Rows from block 3 of a small self-supervised audio encoder (BEST-RQ), named by matrix and row number. Rows with one number belong to one neuron. Each number is 50 + 12 x the weight over its row's rms, rounded and kept within 0 to 99. All counts start at 0. After the name is the row's rms in percent of the matrix's.
After each neuron's rows are labels from the 100 clips, of 14976, where the neuron reaches its highest value: "strongest on" is what is common among them. Only what is clearly more common there than usual is listed. The data: synthesized solo parts of chorales (CocoChorales). In brackets: how many of the 100.
# fc1: MLP up (model.blocks.3.mlp.fc1.weight, 768x256), inputs 86-171
# fc2: MLP down (model.blocks.3.mlp.fc2.weight, 256x768, transposed), outputs 86-171

fc1.502 161:52 40 39 45 48 42 39 45 48 51 53 41 50 45 58 23 50 42 81 57 59 51 49 55 54 51 53 63 59 55 64 55 54 51 63 48 33 62 46 28 47 65 47 31 49 43 61 81 37 70 65 37 37 46 45 62 71 54 41 37 68 40 53 27 57 50 59 41 33 52 62 31 18 64 55 50 34 49 41 44 55 42 50 53 54 61
fc2.502 140:70 43 27 44 78 56 61 55 74 65 77 51 54 37 54 40 51 41 71 49 34 55 39 69 40 40 62 51 37 51 34 55 48 56 47 71 35 61 41 60 48 37 53 42 54 44 56 48 36 58 48 37 39 49 65 41 76 56 74 40 59 35 51 56 49 27 33 51 45 46 39 54 37 46 60 57 76 27 36 21 43 33 54 31 39 36
strongest on: viola (93); note D4 (58); note C#4 (47); note C4 (33)

fc1.90 139:64 39 77 60 45 50 37 54 54 51 49 78 57 49 41 46 44 75 49 28 42 55 44 48 39 65 50 33 51 38 63 42 66 51 55 46 42 47 45 53 51 72 52 27 57 48 53 62 28 55 61 61 55 30 33 58 62 67 45 55 45 65 58 65 43 55 67 46 20 52 47 45 51 57 52 55 45 40 52 59 41 34 37 40 58 57
fc2.90 135:48 43 66 40 67 60 62 29 46 45 53 28 31 32 52 41 36 41 75 30 47 37 59 48 33 53 48 51 34 58 42 40 60 63 65 31 24 50 60 45 77 58 43 45 28 39 46 53 53 38 48 44 64 35 56 48 69 66 60 61 25 43 40 41 56 48 37 52 65 59 21 70 48 65 32 39 69 45 57 39 41 41 46 40 61 36
strongest on: viola (71); note D4 (39); note C#4 (37)

fc1.269 095:44 53 49 56 65 52 64 61 62 46 67 43 35 57 60 52 64 69 62 42 44 58 53 50 50 49 46 38 51 39 39 41 53 48 71 45 50 46 46 73 54 80 60 32 41 38 51 57 65 61 61 44 69 67 54 26 43 58 63 41 39 63 53 56 41 51 49 51 47 53 48 62 57 50 61 42 50 47 41 60 58 75 53 41 58 55
fc2.269 102:48 63 43 59 61 44 67 31 54 31 55 68 58 60 48 61 44 44 56 48 55 73 59 52 48 47 63 43 51 44 47 43 52 59 37 35 29 36 42 58 60 24 55 59 64 59 52 42 30 46 40 48 46 37 38 53 45 53 26 58 55 64 56 49 48 49 57 15 49 34 71 51 40 67 64 38 30 43 56 61 72 45 57 53 76 53
strongest on: oboe (93); note C5 (46); note C#5 (39)

fc1.150 149:59 44 28 43 58 45 52 51 51 45 43 44 38 25 49 49 49 23 58 54 51 45 28 62 48 42 52 63 68 42 49 24 53 30 60 51 36 33 54 37 44 32 45 33 47 48 70 54 59 51 55 52 61 42 52 19 42 62 34 39 77 64 48 59 51 51 53 55 33 52 62 39 46 49 64 45 56 69 45 55 61 48 46 64 56 54
fc2.150 153:27 31 46 50 40 64 37 32 51 32 42 43 46 42 50 47 46 44 64 48 53 52 55 41 87 46 38 62 46 49 61 70 60 44 62 33 60 53 36 39 48 49 66 62 38 54 57 58 59 64 73 55 36 40 43 46 64 64 82 71 47 61 38 47 58 31 62 52 51 58 52 48 67 79 43 15 53 39 52 43 50 77 59 50 50 37
strongest on: trombone (51); bassoon (49); note C#4 (35); note C4 (34)

fc1.329 168:49 38 60 51 53 37 55 58 35 39 67 35 56 53 35 64 55 43 76 52 45 62 55 55 54 45 53 47 57 21 68 33 64 46 70 41 54 60 43 27 32 42 56 65 43 44 66 47 28 58 55 54 62 62 51 46 43 46 60 40 37 46 35 54 54 50 60 44 48 33 46 72 35 60 51 54 33 43 45 46 61 48 51 46 69 49
fc2.329 167:41 49 30 58 72 51 56 33 38 45 64 54 42 35 40 47 66 52 62 36 40 48 40 73 55 42 48 53 54 44 52 67 55 63 43 61 55 55 52 42 55 60 67 37 48 49 43 43 39 26 30 85 45 55 53 54 39 38 10 69 65 57 23 45 59 58 68 35 45 46 43 46 39 61 62 42 58 72 48 49 51 41 57 42 63 35
strongest on: oboe (82); note A#4 (47); note C5 (32); note C#5 (29)

fc1.733 153:37 56 31 52 44 29 30 62 48 49 55 49 56 54 46 55 56 52 57 64 55 54 52 51 48 70 65 42 65 67 75 47 75 46 73 38 48 30 44 45 50 55 68 73 56 39 52 48 50 63 51 51 37 49 55 51 29 54 56 38 54 51 38 44 62 63 61 60 40 45 67 60 45 49 49 37 48 49 48 54 44 54 40 74 59 47
fc2.733 135:41 36 42 34 60 48 41 56 60 42 42 60 52 53 38 57 57 49 56 56 46 48 64 48 67 45 49 42 50 86 53 46 52 20 43 38 54 67 32 44 29 50 57 36 55 58 53 51 55 47 55 56 52 63 55 78 35 31 37 42 62 53 44 24 62 51 54 29 57 71 60 55 38 40 49 37 40 49 54 50 26 30 50 55 42 30
strongest on: viola (100); note D4 (49); note D#4 (46); note F4 (42)

fc1.485 133:34 56 55 33 47 66 24 58 36 54 47 39 38 52 60 41 51 46 64 47 49 59 46 36 48 72 53 67 70 56 68 49 75 57 61 38 34 39 47 41 40 80 54 49 62 37 56 59 37 39 36 54 46 40 51 43 58 55 57 55 46 61 42 35 45 38 50 35 48 69 76 44 64 64 45 45 58 56 56 54 59 46 45 78 71 54
fc2.485 138:29 51 43 45 57 60 60 34 55 39 40 50 42 61 52 50 46 68 38 53 52 51 44 54 52 49 42 72 46 58 79 65 49 49 35 30 52 59 48 41 42 50 62 46 49 56 31 61 63 47 52 61 55 54 59 33 43 51 29 46 54 26 46 48 49 56 35 65 68 24 49 45 56 37 60 45 52 47 38 47 22 38 52 50 82 33
strongest on: viola (51); note C#4 (49); cello (45); note C4 (41)

fc1.435 130:47 38 41 54 46 46 42 62 33 37 49 52 54 45 35 64 34 42 51 73 54 50 46 53 37 73 48 59 68 58 61 38 63 52 32 13 56 32 52 51 49 52 57 54 48 45 41 72 50 58 57 39 77 39 37 47 56 56 52 36 52 51 57 41 43 37 48 45 40 55 64 74 57 44 93 57 58 62 54 34 38 44 52 60 58 37
fc2.435 149:48 49 71 52 53 60 61 51 34 56 43 59 50 58 44 67 46 50 45 55 45 51 66 54 51 42 64 53 47 55 21 46 42 54 40 47 41 63 44 57 56 51 61 42 45 61 46 49 43 38 51 46 40 66 49 49 83 00 36 41 51 46 47 57 55 49 60 46 74 46 61 52 39 45 47 61 55 60 57 46 49 60 47 56 48 55
strongest on: viola (75); note F4 (30)

fc1.699 166:57 43 56 48 53 54 40 44 48 51 51 40 51 61 48 61 70 54 58 58 47 35 57 79 44 52 32 67 50 36 53 42 47 54 52 53 63 53 58 56 42 45 56 62 43 43 66 66 48 43 45 50 50 29 49 38 53 56 44 39 55 53 61 34 60 43 53 52 14 59 54 80 46 34 47 54 47 48 32 30 17 64 47 38 84 61
fc2.699 156:42 49 66 71 45 65 73 63 49 40 57 59 38 50 64 21 50 53 48 51 45 38 56 41 46 23 53 53 46 54 41 69 61 55 57 38 60 64 49 52 62 46 24 41 49 63 38 42 56 41 59 69 61 56 58 52 74 37 51 33 49 46 20 58 67 81 58 49 48 26 50 56 61 47 49 50 31 25 51 29 51 42 53 61 58 39
strongest on: violin (54); note B4 (43); note A4 (42); note A#4 (33)

fc1.463 133:57 79 48 47 43 38 56 52 47 48 31 28 22 51 55 36 26 75 41 42 44 56 32 60 53 81 45 56 44 41 58 37 58 50 32 23 24 50 65 51 57 56 45 46 42 40 41 38 45 57 49 41 53 56 34 35 41 60 82 49 49 35 30 40 30 65 41 81 33 39 54 67 63 51 50 38 49 52 60 50 49 51 40 56 46 56
fc2.463 120:64 27 25 45 43 35 25 64 59 19 45 52 32 47 50 50 47 55 68 72 49 49 65 48 59 47 53 49 42 35 45 49 66 24 64 38 38 56 53 58 62 51 64 64 38 49 47 33 51 62 55 45 38 50 64 63 47 38 74 55 49 33 54 58 70 56 56 68 43 49 55 24 43 55 69 31 48 52 46 45 37 49 52 54 27 51
strongest on: note G#3 (78); bassoon (75); note A#3 (50); note B3 (30)

fc1.433 071:42 41 69 70 46 54 55 31 56 41 51 44 58 49 18 55 56 54 56 30 44 55 33 34 65 50 44 51 33 25 50 31 54 52 63 39 59 58 58 26 37 68 37 68 18 40 71 67 57 58 48 58 40 58 41 43 49 57 53 51 42 39 48 29 32 46 65 29 36 58 43 49 64 58 52 53 43 54 52 50 16 40 28 45 59 51
fc2.433 064:36 29 52 63 40 53 34 37 62 51 65 64 40 39 38 46 36 36 52 32 70 49 49 61 40 40 55 54 48 70 42 64 42 61 30 44 44 71 38 32 44 51 63 45 65 57 58 55 47 62 60 48 42 38 53 80 53 38 53 43 53 42 40 62 55 27 57 40 45 45 60 54 41 70 63 58 52 50 43 63 52 55 63 68 59 72
strongest on: oboe (96); note C5 (49); note A#4 (44); note B4 (29)

fc1.19 103:22 24 22 54 57 46 49 47 34 55 53 40 50 60 52 62 35 38 37 61 46 63 35 45 42 83 29 48 57 69 53 39 49 37 25 33 47 36 36 52 63 41 74 39 47 44 49 44 48 56 46 43 75 26 35 41 59 62 41 56 67 50 49 39 43 26 30 51 50 59 81 52 51 36 81 59 60 53 54 31 44 58 44 52 52 36
fc2.19 134:35 31 59 61 49 51 58 45 29 48 44 63 44 63 39 64 48 53 48 54 43 59 60 42 55 57 52 60 55 64 36 46 37 64 38 34 45 56 41 53 53 46 62 46 49 57 53 56 32 46 44 47 42 37 47 44 79 00 38 58 60 57 47 61 55 43 65 51 72 50 73 54 38 51 53 55 57 55 55 43 39 69 51 62 44 49
strongest on: viola (44)

fc1.333 101:55 29 58 36 50 57 55 66 39 18 47 37 41 55 44 55 68 36 69 35 44 28 48 46 62 60 35 47 37 33 54 46 65 44 42 38 54 37 56 36 50 66 62 47 34 42 80 60 50 51 49 66 61 54 37 38 34 53 51 47 41 37 47 52 47 49 44 43 31 64 61 72 48 52 51 46 36 51 40 53 48 45 50 48 62 44
fc2.333 105:67 56 58 31 44 45 44 52 85 42 67 59 57 41 33 41 70 63 44 45 41 42 56 52 42 66 43 41 42 41 35 44 34 56 39 65 44 51 65 37 60 43 53 51 68 48 46 48 44 49 56 51 25 28 38 64 51 55 38 61 29 51 57 50 45 42 53 44 31 53 49 59 47 53 50 48 48 60 61 38 42 48 74 54 68 46
strongest on: oboe (83); note C#5 (72); note C5 (52)

fc1.612 086:35 42 41 60 51 43 45 52 49 42 25 36 65 48 51 59 53 46 48 66 43 41 30 58 49 79 35 43 56 51 62 40 58 59 45 36 58 43 38 50 47 58 64 27 57 41 52 62 40 60 46 41 74 39 34 39 60 59 40 35 66 54 62 30 49 50 49 55 41 62 62 56 47 45 81 64 40 50 48 41 55 51 32 71 74 32
fc2.612 120:46 35 74 60 55 55 63 47 42 61 50 65 47 66 43 68 45 51 43 66 41 66 71 51 59 38 71 62 49 62 23 40 39 54 37 37 44 53 50 52 53 56 62 60 42 63 52 46 41 50 48 53 45 57 55 45 81 04 58 40 58 64 50 61 48 40 71 47 75 45 54 56 43 47 52 66 56 63 53 62 41 67 46 66 49 55
strongest on: viola (41); oboe (34)

fc1.440 151:56 59 55 65 75 45 48 56 54 51 51 55 52 57 55 40 67 47 78 19 49 49 28 52 70 55 54 71 24 37 46 45 57 16 52 52 43 44 53 59 48 56 52 58 36 28 57 55 72 47 58 40 52 49 63 42 50 50 69 42 43 58 55 41 53 38 31 50 33 56 43 63 60 52 50 69 45 51 28 38 39 58 51 41 41 41
fc2.440 148:48 52 43 45 41 63 50 50 56 46 66 55 78 49 59 47 54 40 58 38 51 50 57 74 55 36 61 72 46 56 43 56 56 45 62 68 47 37 54 57 75 37 42 51 43 43 34 47 46 65 29 49 41 63 62 55 52 48 55 56 57 21 58 67 47 59 45 65 50 43 46 56 48 52 73 41 61 55 48 41 72 29 51 51 45 70
strongest on: violin (62); note F5 (54); note D#5 (26)

fc1.77 146:41 53 49 31 44 71 42 50 36 52 60 33 40 46 60 41 36 27 52 38 55 49 56 44 55 53 39 54 31 48 63 27 58 36 55 41 36 36 29 50 48 81 32 67 51 37 53 63 44 56 67 60 60 60 45 45 53 39 68 61 63 60 45 31 42 47 51 55 26 77 57 65 59 53 52 41 45 59 41 42 44 48 33 64 64 47
fc2.77 138:47 48 47 68 71 52 43 60 40 64 36 43 31 61 58 54 70 58 37 53 38 64 50 68 44 62 32 69 58 51 52 49 51 35 37 22 72 47 38 54 42 60 58 49 62 36 54 69 52 53 31 64 42 67 47 49 54 69 56 46 44 45 28 46 60 38 32 64 37 42 35 43 20 59 28 67 70 46 25 48 50 40 56 65 52 69
strongest on: violin (69); note F#5 (42); note G#5 (33)

fc1.192 084:54 59 43 36 27 38 57 43 42 44 62 62 51 32 57 46 44 45 42 32 33 47 26 48 35 89 42 52 43 45 41 45 52 12 68 44 43 41 23 57 37 40 49 67 46 47 71 63 41 31 57 69 49 48 32 20 43 59 45 71 56 61 64 23 45 50 38 60 47 37 63 49 58 55 59 49 53 35 37 54 44 58 65 49 66 45
fc2.192 082:40 62 65 53 27 41 67 53 38 53 54 28 70 54 51 58 43 81 40 36 45 46 58 24 42 40 53 54 33 59 50 50 62 62 52 45 65 41 45 54 55 36 66 53 39 37 41 69 42 40 19 41 46 45 44 47 53 55 56 48 35 50 34 50 54 63 70 58 46 38 62 53 63 46 44 38 54 41 51 47 35 59 48 29 61 57
strongest on: note G#3 (47); bassoon (33); tuba (28)