python train.py --model="self-supervised audio encoder (BEST-RQ)" --hop_length=160 --win_length=512 --arch="transformer" --bias="none" --qk_norm=false --parallel_block=false --inner_norm=false --drop_path=0.15 --subsampling=4 --positions="learned" --optimizer="cautious_adamw" --warmup_steps=1200 --weight_decay=0.06
Rows from block 2 of a small self-supervised audio encoder (BEST-RQ), named by matrix and row number. Rows with one number belong to one neuron. Each number is 128 + 24 x the weight over its row's rms, rounded and kept within 0 to 255. All counts start at 0.
After each neuron's rows are labels from the 100 clips, of 14976, where the neuron reaches its highest value: "responds to" is what is common among them. Only what is clearly more common there than usual is listed. The data: synthesized solo parts of chorales (CocoChorales). In brackets: how many of the 100, against the usual share in percent.
# fc1: MLP up (model.blocks.2.mlp.fc1.weight, 768x256), inputs 0-127
# fc2: MLP down (model.blocks.2.mlp.fc2.weight, 256x768, transposed), outputs 0-127

fc1.360 [176  87  72  84 133 115 102 120 114 113 143  98 169 125 105 141  99 114 154 126 110 133 109 118 152 125 169 140 141 147 128  99 129 149  89 102 142 120 142 143 118  97 133 142 138 163 129 119 160 104 149 137 149 144 131 139 140 106 123 108 101 108 118 113 164  74 141 154 149 133 121 133 118 120 112 106 152 135 176 120 153 155 175 154  88 135  82 112 146 103 167 129 155 125 103 140  93 115 100 108 144 142 108 171 101 120 132 168  74 136 127 145 172 117 148 127 125 169 156 149 101  94 119 188 139 114 177 183]
fc2.360 [136 133 146 107 159 121 140 131 122 124 111 131  66 124 113 128 178 150 101 140  80 121 123 130 118 118 130 118  99 142  90 138 166 129 107 101 135 148 122 141 134 182 140 145 194 175 115 128 129  99 166 158 127 151 140 106 134 123 121 118 104 144 153 115 109  88 127 138 118 151 127 149 153 120 130 125 127 177  88  99 197 111 116 136 105 150 140 125 149 127 163 125  86 124 115 105 132 118 115 135  90  99  50 120 112 188  90 105 135 144 129 101  89 120 126 164 135 106 147 113 136  81 124 107  92 164 146 124]
responds to: flute (97 vs 8.7); note F5 (72 vs 8.2); note G5 (45 vs 6.5); note D#5 (44 vs 9.1)

fc1.323 [130 123 132 172 112 151 173 149 150 155 146 119 132  99  85 155  65 128 112 124 116 154 152  87  92 118  96 112 106 117 133 103  99 120 131 156 150 107 115 137 130 159 137 105 140 125 120 181 138 128 112 118 156 157 149  93 153 112 122 102 133 134 150 119  97 144 122 119  93 104 123 143 131 107 122 106 121 134 120 163 129 122  95 133 110 129 115 158 154 117 177  98  91 106 139 145 141 119 143 133 143 100 151 117 150 138  98 147 133 162 113 171 142 114 154 101 125  84 189 107 140 115  78 123 141 132 111 119]
fc2.323 [102 123 125 101 101 126 123 142 169 177 129 144 134  91 131  79 134 110 113 129 119 131 153 139 157 107 114 166  98 103 145 123 111 123 121 136  97 109 171 175 141 111 101 155 113 133 108 163 148 114 119  86 124  92 118 123  98 129 153  80 146 154 130 105 146 139 106 126 144 131 116 131 108 129 137 113 121 180 145 147 159 175 131 131  95 125 144 125 114 107 147 134 177 103 147 117  95 107 109 211 123 118 168 136  88 134 131 115 108 124 115  72 145 168 133 126  72 191 113 131 161 113 148 145 130 114 115 140]
responds to: flute (93 vs 8.7); note D5 (92 vs 8.1); note E5 (47 vs 7.9); note F5 (32 vs 8.2)

fc1.696 [104 106 139 147 126 100 128 142 139 124 138  83 157 109 142 160 122 138 144 108 110 144 141 110 143 108 149 139 120 123 132 130 161 121  95 156 117  77 114 135 121 113  82 153 134 121 101 125 135 110 133  91 105 157 130 119 145 132  96 107 108 109 130 136 185 140 164 123 119 108 177 145 134  98 116 165 163 123 105 178 105 125 178 149 135 104 125 134 144 131 133 120 103 168 108 119 113 119 117 130 156 109 135 174 144 116 103 111 135 160 110 140 126 124 104  68 151 104 124  86 103  97 149 137 158  97  96 118]
fc2.696 [129 127 131 106 141 135 120 144 153  91 126 166 131 127 134 143 145 120 111 155 159 172 179 105 108 116 138 181 164 128 139  89 116 167 118 140 118 132 151 104 142 150 126 120 140 148 127 149 126 123 119 128  99 119 100 112 133 119  88  90 172 151 158  95 115 126 122 124 125 138 130 130 148 144 113 133 110 144 172 125 102 194 126 144 145 120 108 152 124 107 136 108 171 123 104 154 147  87 108  87 134 134 110 120 122 121 140 126 119 106 146 136 164 169 134 112 112 160 114 138 109  76 147 143 164 164 124 179]
responds to: note E5 (57 vs 7.9); note F#5 (53 vs 7.4); trumpet (53 vs 8.3); note F5 (45 vs 8.2)

fc1.316 [131 115 136 131 155  89 141 165 161 108 119 120 130 142 149 126 134 173 136 103 127 134  87 100  92 155 159 124  97 186 126 111 105 152 166 113 106 118 129 115 176 132 103 114 113 122 135 129 125  97 158 137 118 143 129 124 142 131 147 150 139 154  90 148 128  88 105 105 122 134 107 153 137 142 129  89 127  85 112 117 154 149 110 132 120 147 134 140 125 146 117  78 145 151 141 111 140 135 128 107 130 186 127 131 131 152 146 148 115 160 134 112 131 135  97 178  99 131 149 103 134 122 103 122 179 141 118 104]
fc2.316 [138 137 133 152 109 117 148 159 136 169  88 149 107 142  99 104  87 101 128 122 165 118 153  98 142 102 106 168 153 135 177 131 112 172 132 132 151 119 116 144 120 145 146 122 141 117 147  97 111 124 114 106 105  80 141 129 109  91 122 113 175 136 130 132 132 123  92 158 132 192 115 151 114 138 111 112 142 163 173 130  79 143 134 108 130 112 125 117  89 107 153 134 133 113 105 160 162 134 161 134 141 119 137 140 113 185 155 103 164 126 154 136 130 196 116 148 147 175 108 125 160  89  79 127 115 153 135 130]
responds to: clarinet (54 vs 9.1); note D4 (46 vs 12.4); note E4 (32 vs 8.8); note G#4 (28 vs 9.4)

fc1.219 [ 91 115  97 146 104 149 119 117  84 104  92 104 131 150 138 149 133 159 101 109 133 126  64 132 115 124 119 108 127 161 105 127 141 152 101  99 156 144 158 127 133 140  97  90 128  96 116 156 172 101 136 119  89 160 154 132 129 136  80 105 141 161 116 153 170 161 116 141 142  81 133 112 107 107 146 174 180 102 157 118 142 125 126 159 142 137  90 115 132  89 120 126 145  94 151  67 126 126 131 120 108 148 162 101 151  86 134 126 118 130 119 145 147 129 179 121 134 111 141 118 138 122 134 102 120 125 120  81]
fc2.219 [140 137 126 146 127 119 112 128 118 119 141 184 145 103 101  67 138 102 132 140 157 139 152 116 155 131 162 163 110 103 132 133 130 100 120 117 129 130 113 137  99  81 159 123 136 196 140 107 156 167 119 106  81 134 106 162 162 138 152 132 131 128 152 114 130 130  62 120 146 142 151 111  97 140 148  85 130 118 126 143 146 138 119 124 125 150 119 137 134 143 112 169 131 153 146 167 133 152 129 136 163 138 119 149 131 150 107 109 156 119 132  92 122 116  86 158 119 165 137 110 116 129  99 168 149 100 119 129]
responds to: oboe (57 vs 7.4); note C5 (43 vs 9.8); note A#4 (42 vs 10.6)

fc1.355 [114 110 108 158 124 110 129 172 167 133 174 152 164 122 140 108  60 108 140 111  94 119 167 107 141 148 136 127 184 160 112 140 132 145 123  64 133 128 137 135 117 133 108 121 151 166 124 137 102  66 110 126 142 112 123 139 146 119 131 145 125 147 124 164 163 108 119 127 138 129 115 133 132 132 127  91  95  88  94  95 162 154 146 132 112 136 112  93 107 130 191 137 153  92 171  97 173 155 109 105 130 150 151 122 136 110 169 144 103 194 114 122  97 115 119 143  89 141 106 129 144 130  78 100 121 140 145  82]
fc2.355 [131 154 125 141 163 140 180 154 133  91 131 133 110 132 124 125 150 109 130  99 168 162 160 112 106 116 139 105 160 162 137 183 132 178 142 138 120 150 147 101  96 105 148 145 148 156 135 153 121 157 116  96 166 133 106  79  92 108 159 138 125 149 136 109 108 121 155  90 139  98 154 143 175  90 143 111 121 122 109  78 123 152 148 164 126 104 170 127 159 120 100 137 126 149 136 125 164 162 168 163  99 125 144 134 147 151 114  99 145 150 160 106 143 125 137 121 103 156 162 106 132 142 121 141 109 121 130 126]
responds to: clarinet (36 vs 9.1); note A4 (35 vs 8.2); note C4 (32 vs 10.5); oboe (31 vs 7.4)

fc1.33 [138 110 140  93 121 126 149 182 152 134 130 131 141 146  65 151 144 127 154 111 124 156  99  95  94  92 130  76 115 119  90 120 109 128 143 104 149 122 128 121 137 138 127 119 111  60 107 137 132 119 118 170 169 146 129 131 118 126 122 147 132 132 120 145 134 122 175 151 126 131 107 132 116 138 111 118 131  89 125 128 156 152 120 149 110 162 144 132 109 144 133 111 136 120 118 125 140 130 102  91 131 152  98  88 101 142 104 185 116 108  92 122 117  96  90 123  92 130 156 120  70 100 115 106 158 151 137 104]
fc2.33 [116 161 136 120 168 109 169  89 135 153 114 117 149 137 156 164 149 125 156 147 103 122 107 122 141 103 113 136 159 131 150 157  85 147 102 120 114 116 135 181 111  92 121 103 153 152 127 146 140 133 106 131 128 115 153 153 127  85  97 171 132 127 124  97 133 170 138 128 141 123 146 164 166 128 114 149 133 140 119 133 129  92 113  84 139 174 123  98 172 161 132 149 120 141 137 138 135  91 110 190 134 139 115 149 117 140 144 127 156  89 118 159  75 122 149 122 181 152  94  87 143 113 140 156 127 111 109  85]
responds to: clarinet (83 vs 9.1); note C#4 (65 vs 11.9); note D4 (32 vs 12.4)

fc1.438 [128 127 131  89 104 152 122 140 107 140 103 132 105 120  88 149  99 119 120 143 117 139 118 109 122 124 120 119 169 132  99 104 151 126 126 104 100 100 113 108 106 173 124 103 129  89 103 152 139  71  89 151 113 105 113 135 130 137 126 139 104 159 133 107 139 120 175 114 116 125 148 111 142 135  82 127  97  96 133 128 120 156 115 133 107 124 109 121 101 113 139 137 139  86  99 124 156  98 102 127 144 103 108 121 124 107 120 125 119 114 122 133 122 139  76 144 128 119 118 154 109 107  68 127 107 164 128 126]
fc2.438 [124 165  92 170 111 111 142 136 129 148 107 100 172 124 126 119 107 147 144 122 113 152 134  82 101 132 123 112 131 157 166 111 128 114  98 125 115  95 131 179 138 125 118  84 139 169 144 156 136 128 129  99 170 105 156  96 142 108 120 167 123 158 134 124  97 125 157  93 113 150 164 155 162  48 143  83 126 126 165  89 147 148 176 149 121 146 116  85 142 136 149 163 100  91 108 114 100 158 120 163  87 107 149 121 149 131 152 118 146 131 177 120 125 126 148 129 167 124 130 105 103 102 128 156 102 120 118 113]
responds to: clarinet (36 vs 9.1); note G4 (31 vs 7.3); note F4 (28 vs 9.2); viola (25 vs 8.4)

fc1.429 [119 135 134 117 145 131  79 127 123 117 111 124 123 151  64 137 139 120 123 124 125 114  78 154 146 139 151 154  95 191  95 148 116 122 123  93 118 131 142 109 164 147 135 121 145  73 122 104 110 118 147 171 114 113 137 144 155 113 158 139 174 112  99  98 117  92  88 162 139 112 107 129 134 175 119 119 153 120 128 137 139 129  85 129 117 148 105 143 115  57 109 139 148 148 174 132 159 144 140  83 105 129 103 105 116  78 141 120  77 130 140 137 146 135 134 138 126 138 123 117  94 119 112 116 115 146 163 104]
fc2.429 [126 133 100 162 138 102 158 116 109 138  87 144 137 115 153 156 140 105 124 144 112 128 139 136 104 100 168 134 167  88 181 125 136 169 132 154 113 104 120 167 105 130 137 132 155 128 165 129 107 160  88 124 156 111 139 119 150 135 111 147 133  93 145 136 104 135 117  83 156 118 161 102 108 145 148 120 109 122 156 127 121 136 145 122  89  97 143 127 163  99 111 151 171 119 122 133 142  97 154 158 140 129 139 141 116 101 120 111 164 106 145 143 123 124 163 101 129 205 104 195 127 119 129 169 134 115 150 101]
responds to: clarinet (26 vs 9.1)

fc1.576 [159 126 107 125  86 119 117 115 108 161 165 122 151 146 144 128 101 169 134  82  93 105 114 125 160 138 140  99 122 114 109 136 129 113  93 116 150  89 174 186 143 101  99 150 120  90 143 108 164 126 148 101 125 136 143 150  94 181 104  97 175 157 111 112 146 111 128 179 105 128 135 123 142 109 110 115 165  78 112 132 131 106 178 113  98 110 120 111  81 120 124 134 133 136 141 101  95 113 103 125 118 138 112 161 120 129 113 126 122 153 166  93 174 127  97 141 129 127  93 129 160 112 128 122  94 135 127 129]
fc2.576 [130 121 143  93 156  96 134 120 176 131 144 130 143 104 110 128 107 145 133 111 116 148 111 178  91 114 122 108  98 115 133  99 126 121 111 109 150 114 151 149 170 108 130 147 139 104 109 127 103 125 117 118  86 123 112 150  84 154 133 124 102 145 117 175 140 103 110 145 113 115 108 163 117 142 172  71 120 171 154  91 117 167 153 154 109 112  83 144 130 147 132 116 127  96 123 116 109 146 124  98  87 116  76 108 135 135  98 149 146 155 120 134 124 148 106 110 159 156 106 124 132 156 116 157 156 125 121 136]
responds to: clarinet (43 vs 9.1); note G#4 (42 vs 9.4); note A#3 (37 vs 10.3); instrument: cello (31 vs 9.9)

fc1.427 [124 101 102 144 121 138 168 108 150 105 137 120 126 118 102 141 109 130 135 119 119 127 146 147 102 104 134 125  97 140 118 101 138 161  76 121 150 115 112 155 152 121 118 107 138 130 114 137 102 120 152 115 148  96 141 136 124 122 102  98 106 105 106 129 150  75 155 133 145 137 162 117 139 116 132 145 162 136 103 153 119 108 128 136  87 132 117 103 117 104 167 155 109 113 113 135 119 114 133 129 144 109 107 155 145 129 156 136 132 134 141 118 150 172 155 125 159 128 123 148 118 117 141 142 147  81 107 211]
fc2.427 [144 142 143 121 139 123 137 148 137 143 120 151 179 118 162 130 163 140 116 142 142 111 163  80 137  96 112 113  85 127 137 145 157  89 176 143 122 112 140 101 159 125 119 136 143 136 139 130 151 118 141 179 154 108 159 117 184 133 113 101 107 184 127 140 117 113 121 147 142 201  79 146 145 120  83 107 130 136 116 136 113 118 131 114 121 163 130 144 142 140 113 107 127 151 155 139 103 159 136 129 141 103 151 157 125  86  83 145 134 128 135 123  98 138 108 153 114 167 113 123 143 109 104 134 116 134 103  85]
responds to: note E5 (55 vs 7.9); note D5 (50 vs 8.1); violin (49 vs 13.7); note F#5 (46 vs 7.4)

fc1.102 [116 101 116 118 114 124 105 138 112 139 143 130 141 157 142 156 121 122 130  57  79 135 106 111  84 134 200 104 154 112 118 138 144 155  97 121 184 120 138 151 180 102 125 144 123 125 116 107 156 116  77 114 136 142 142 147 130 130 113  95 136 138 134  99 162 130 133 162 115  82 149 116 135 103 146  91  99  91  88  69 115 159 168 133  97 116  63  99 121  78 141 152 118 120 119 125  98  85  99 109 144 147 106 147 109 120 113 126 125 119 112 132 136 129 131 106 137 139 112 137 135  94 153 127 154 107 130 147]
fc2.102 [120 128 139 123 124 146 127 145 140 127 148  96 114 106  97 137 127  89 141 121 113 103  94 126 133 103 114 140 141  86 132  41 144 107 152 114 160 118  68 102 174 144  99 138  88 121  90 122 102 144 129 120 144 138 158 176 129 151 112 110 112 139 140 119 185 114 131 142 147 153 118 139 144 139 140 108 159 139 149 143 103 141 137 122 145 132 132  93 157 136 133 110 105 108 124 150 133 139 146  85 135  92 151 131 113 181  95 159 136  81 132 124 139 121 141 150 184 116 130 162 146 192 158  86 106  89 105 113]
responds to: clarinet (42 vs 9.1); note G5 (38 vs 6.5); flute (38 vs 8.7); note F4 (31 vs 9.2)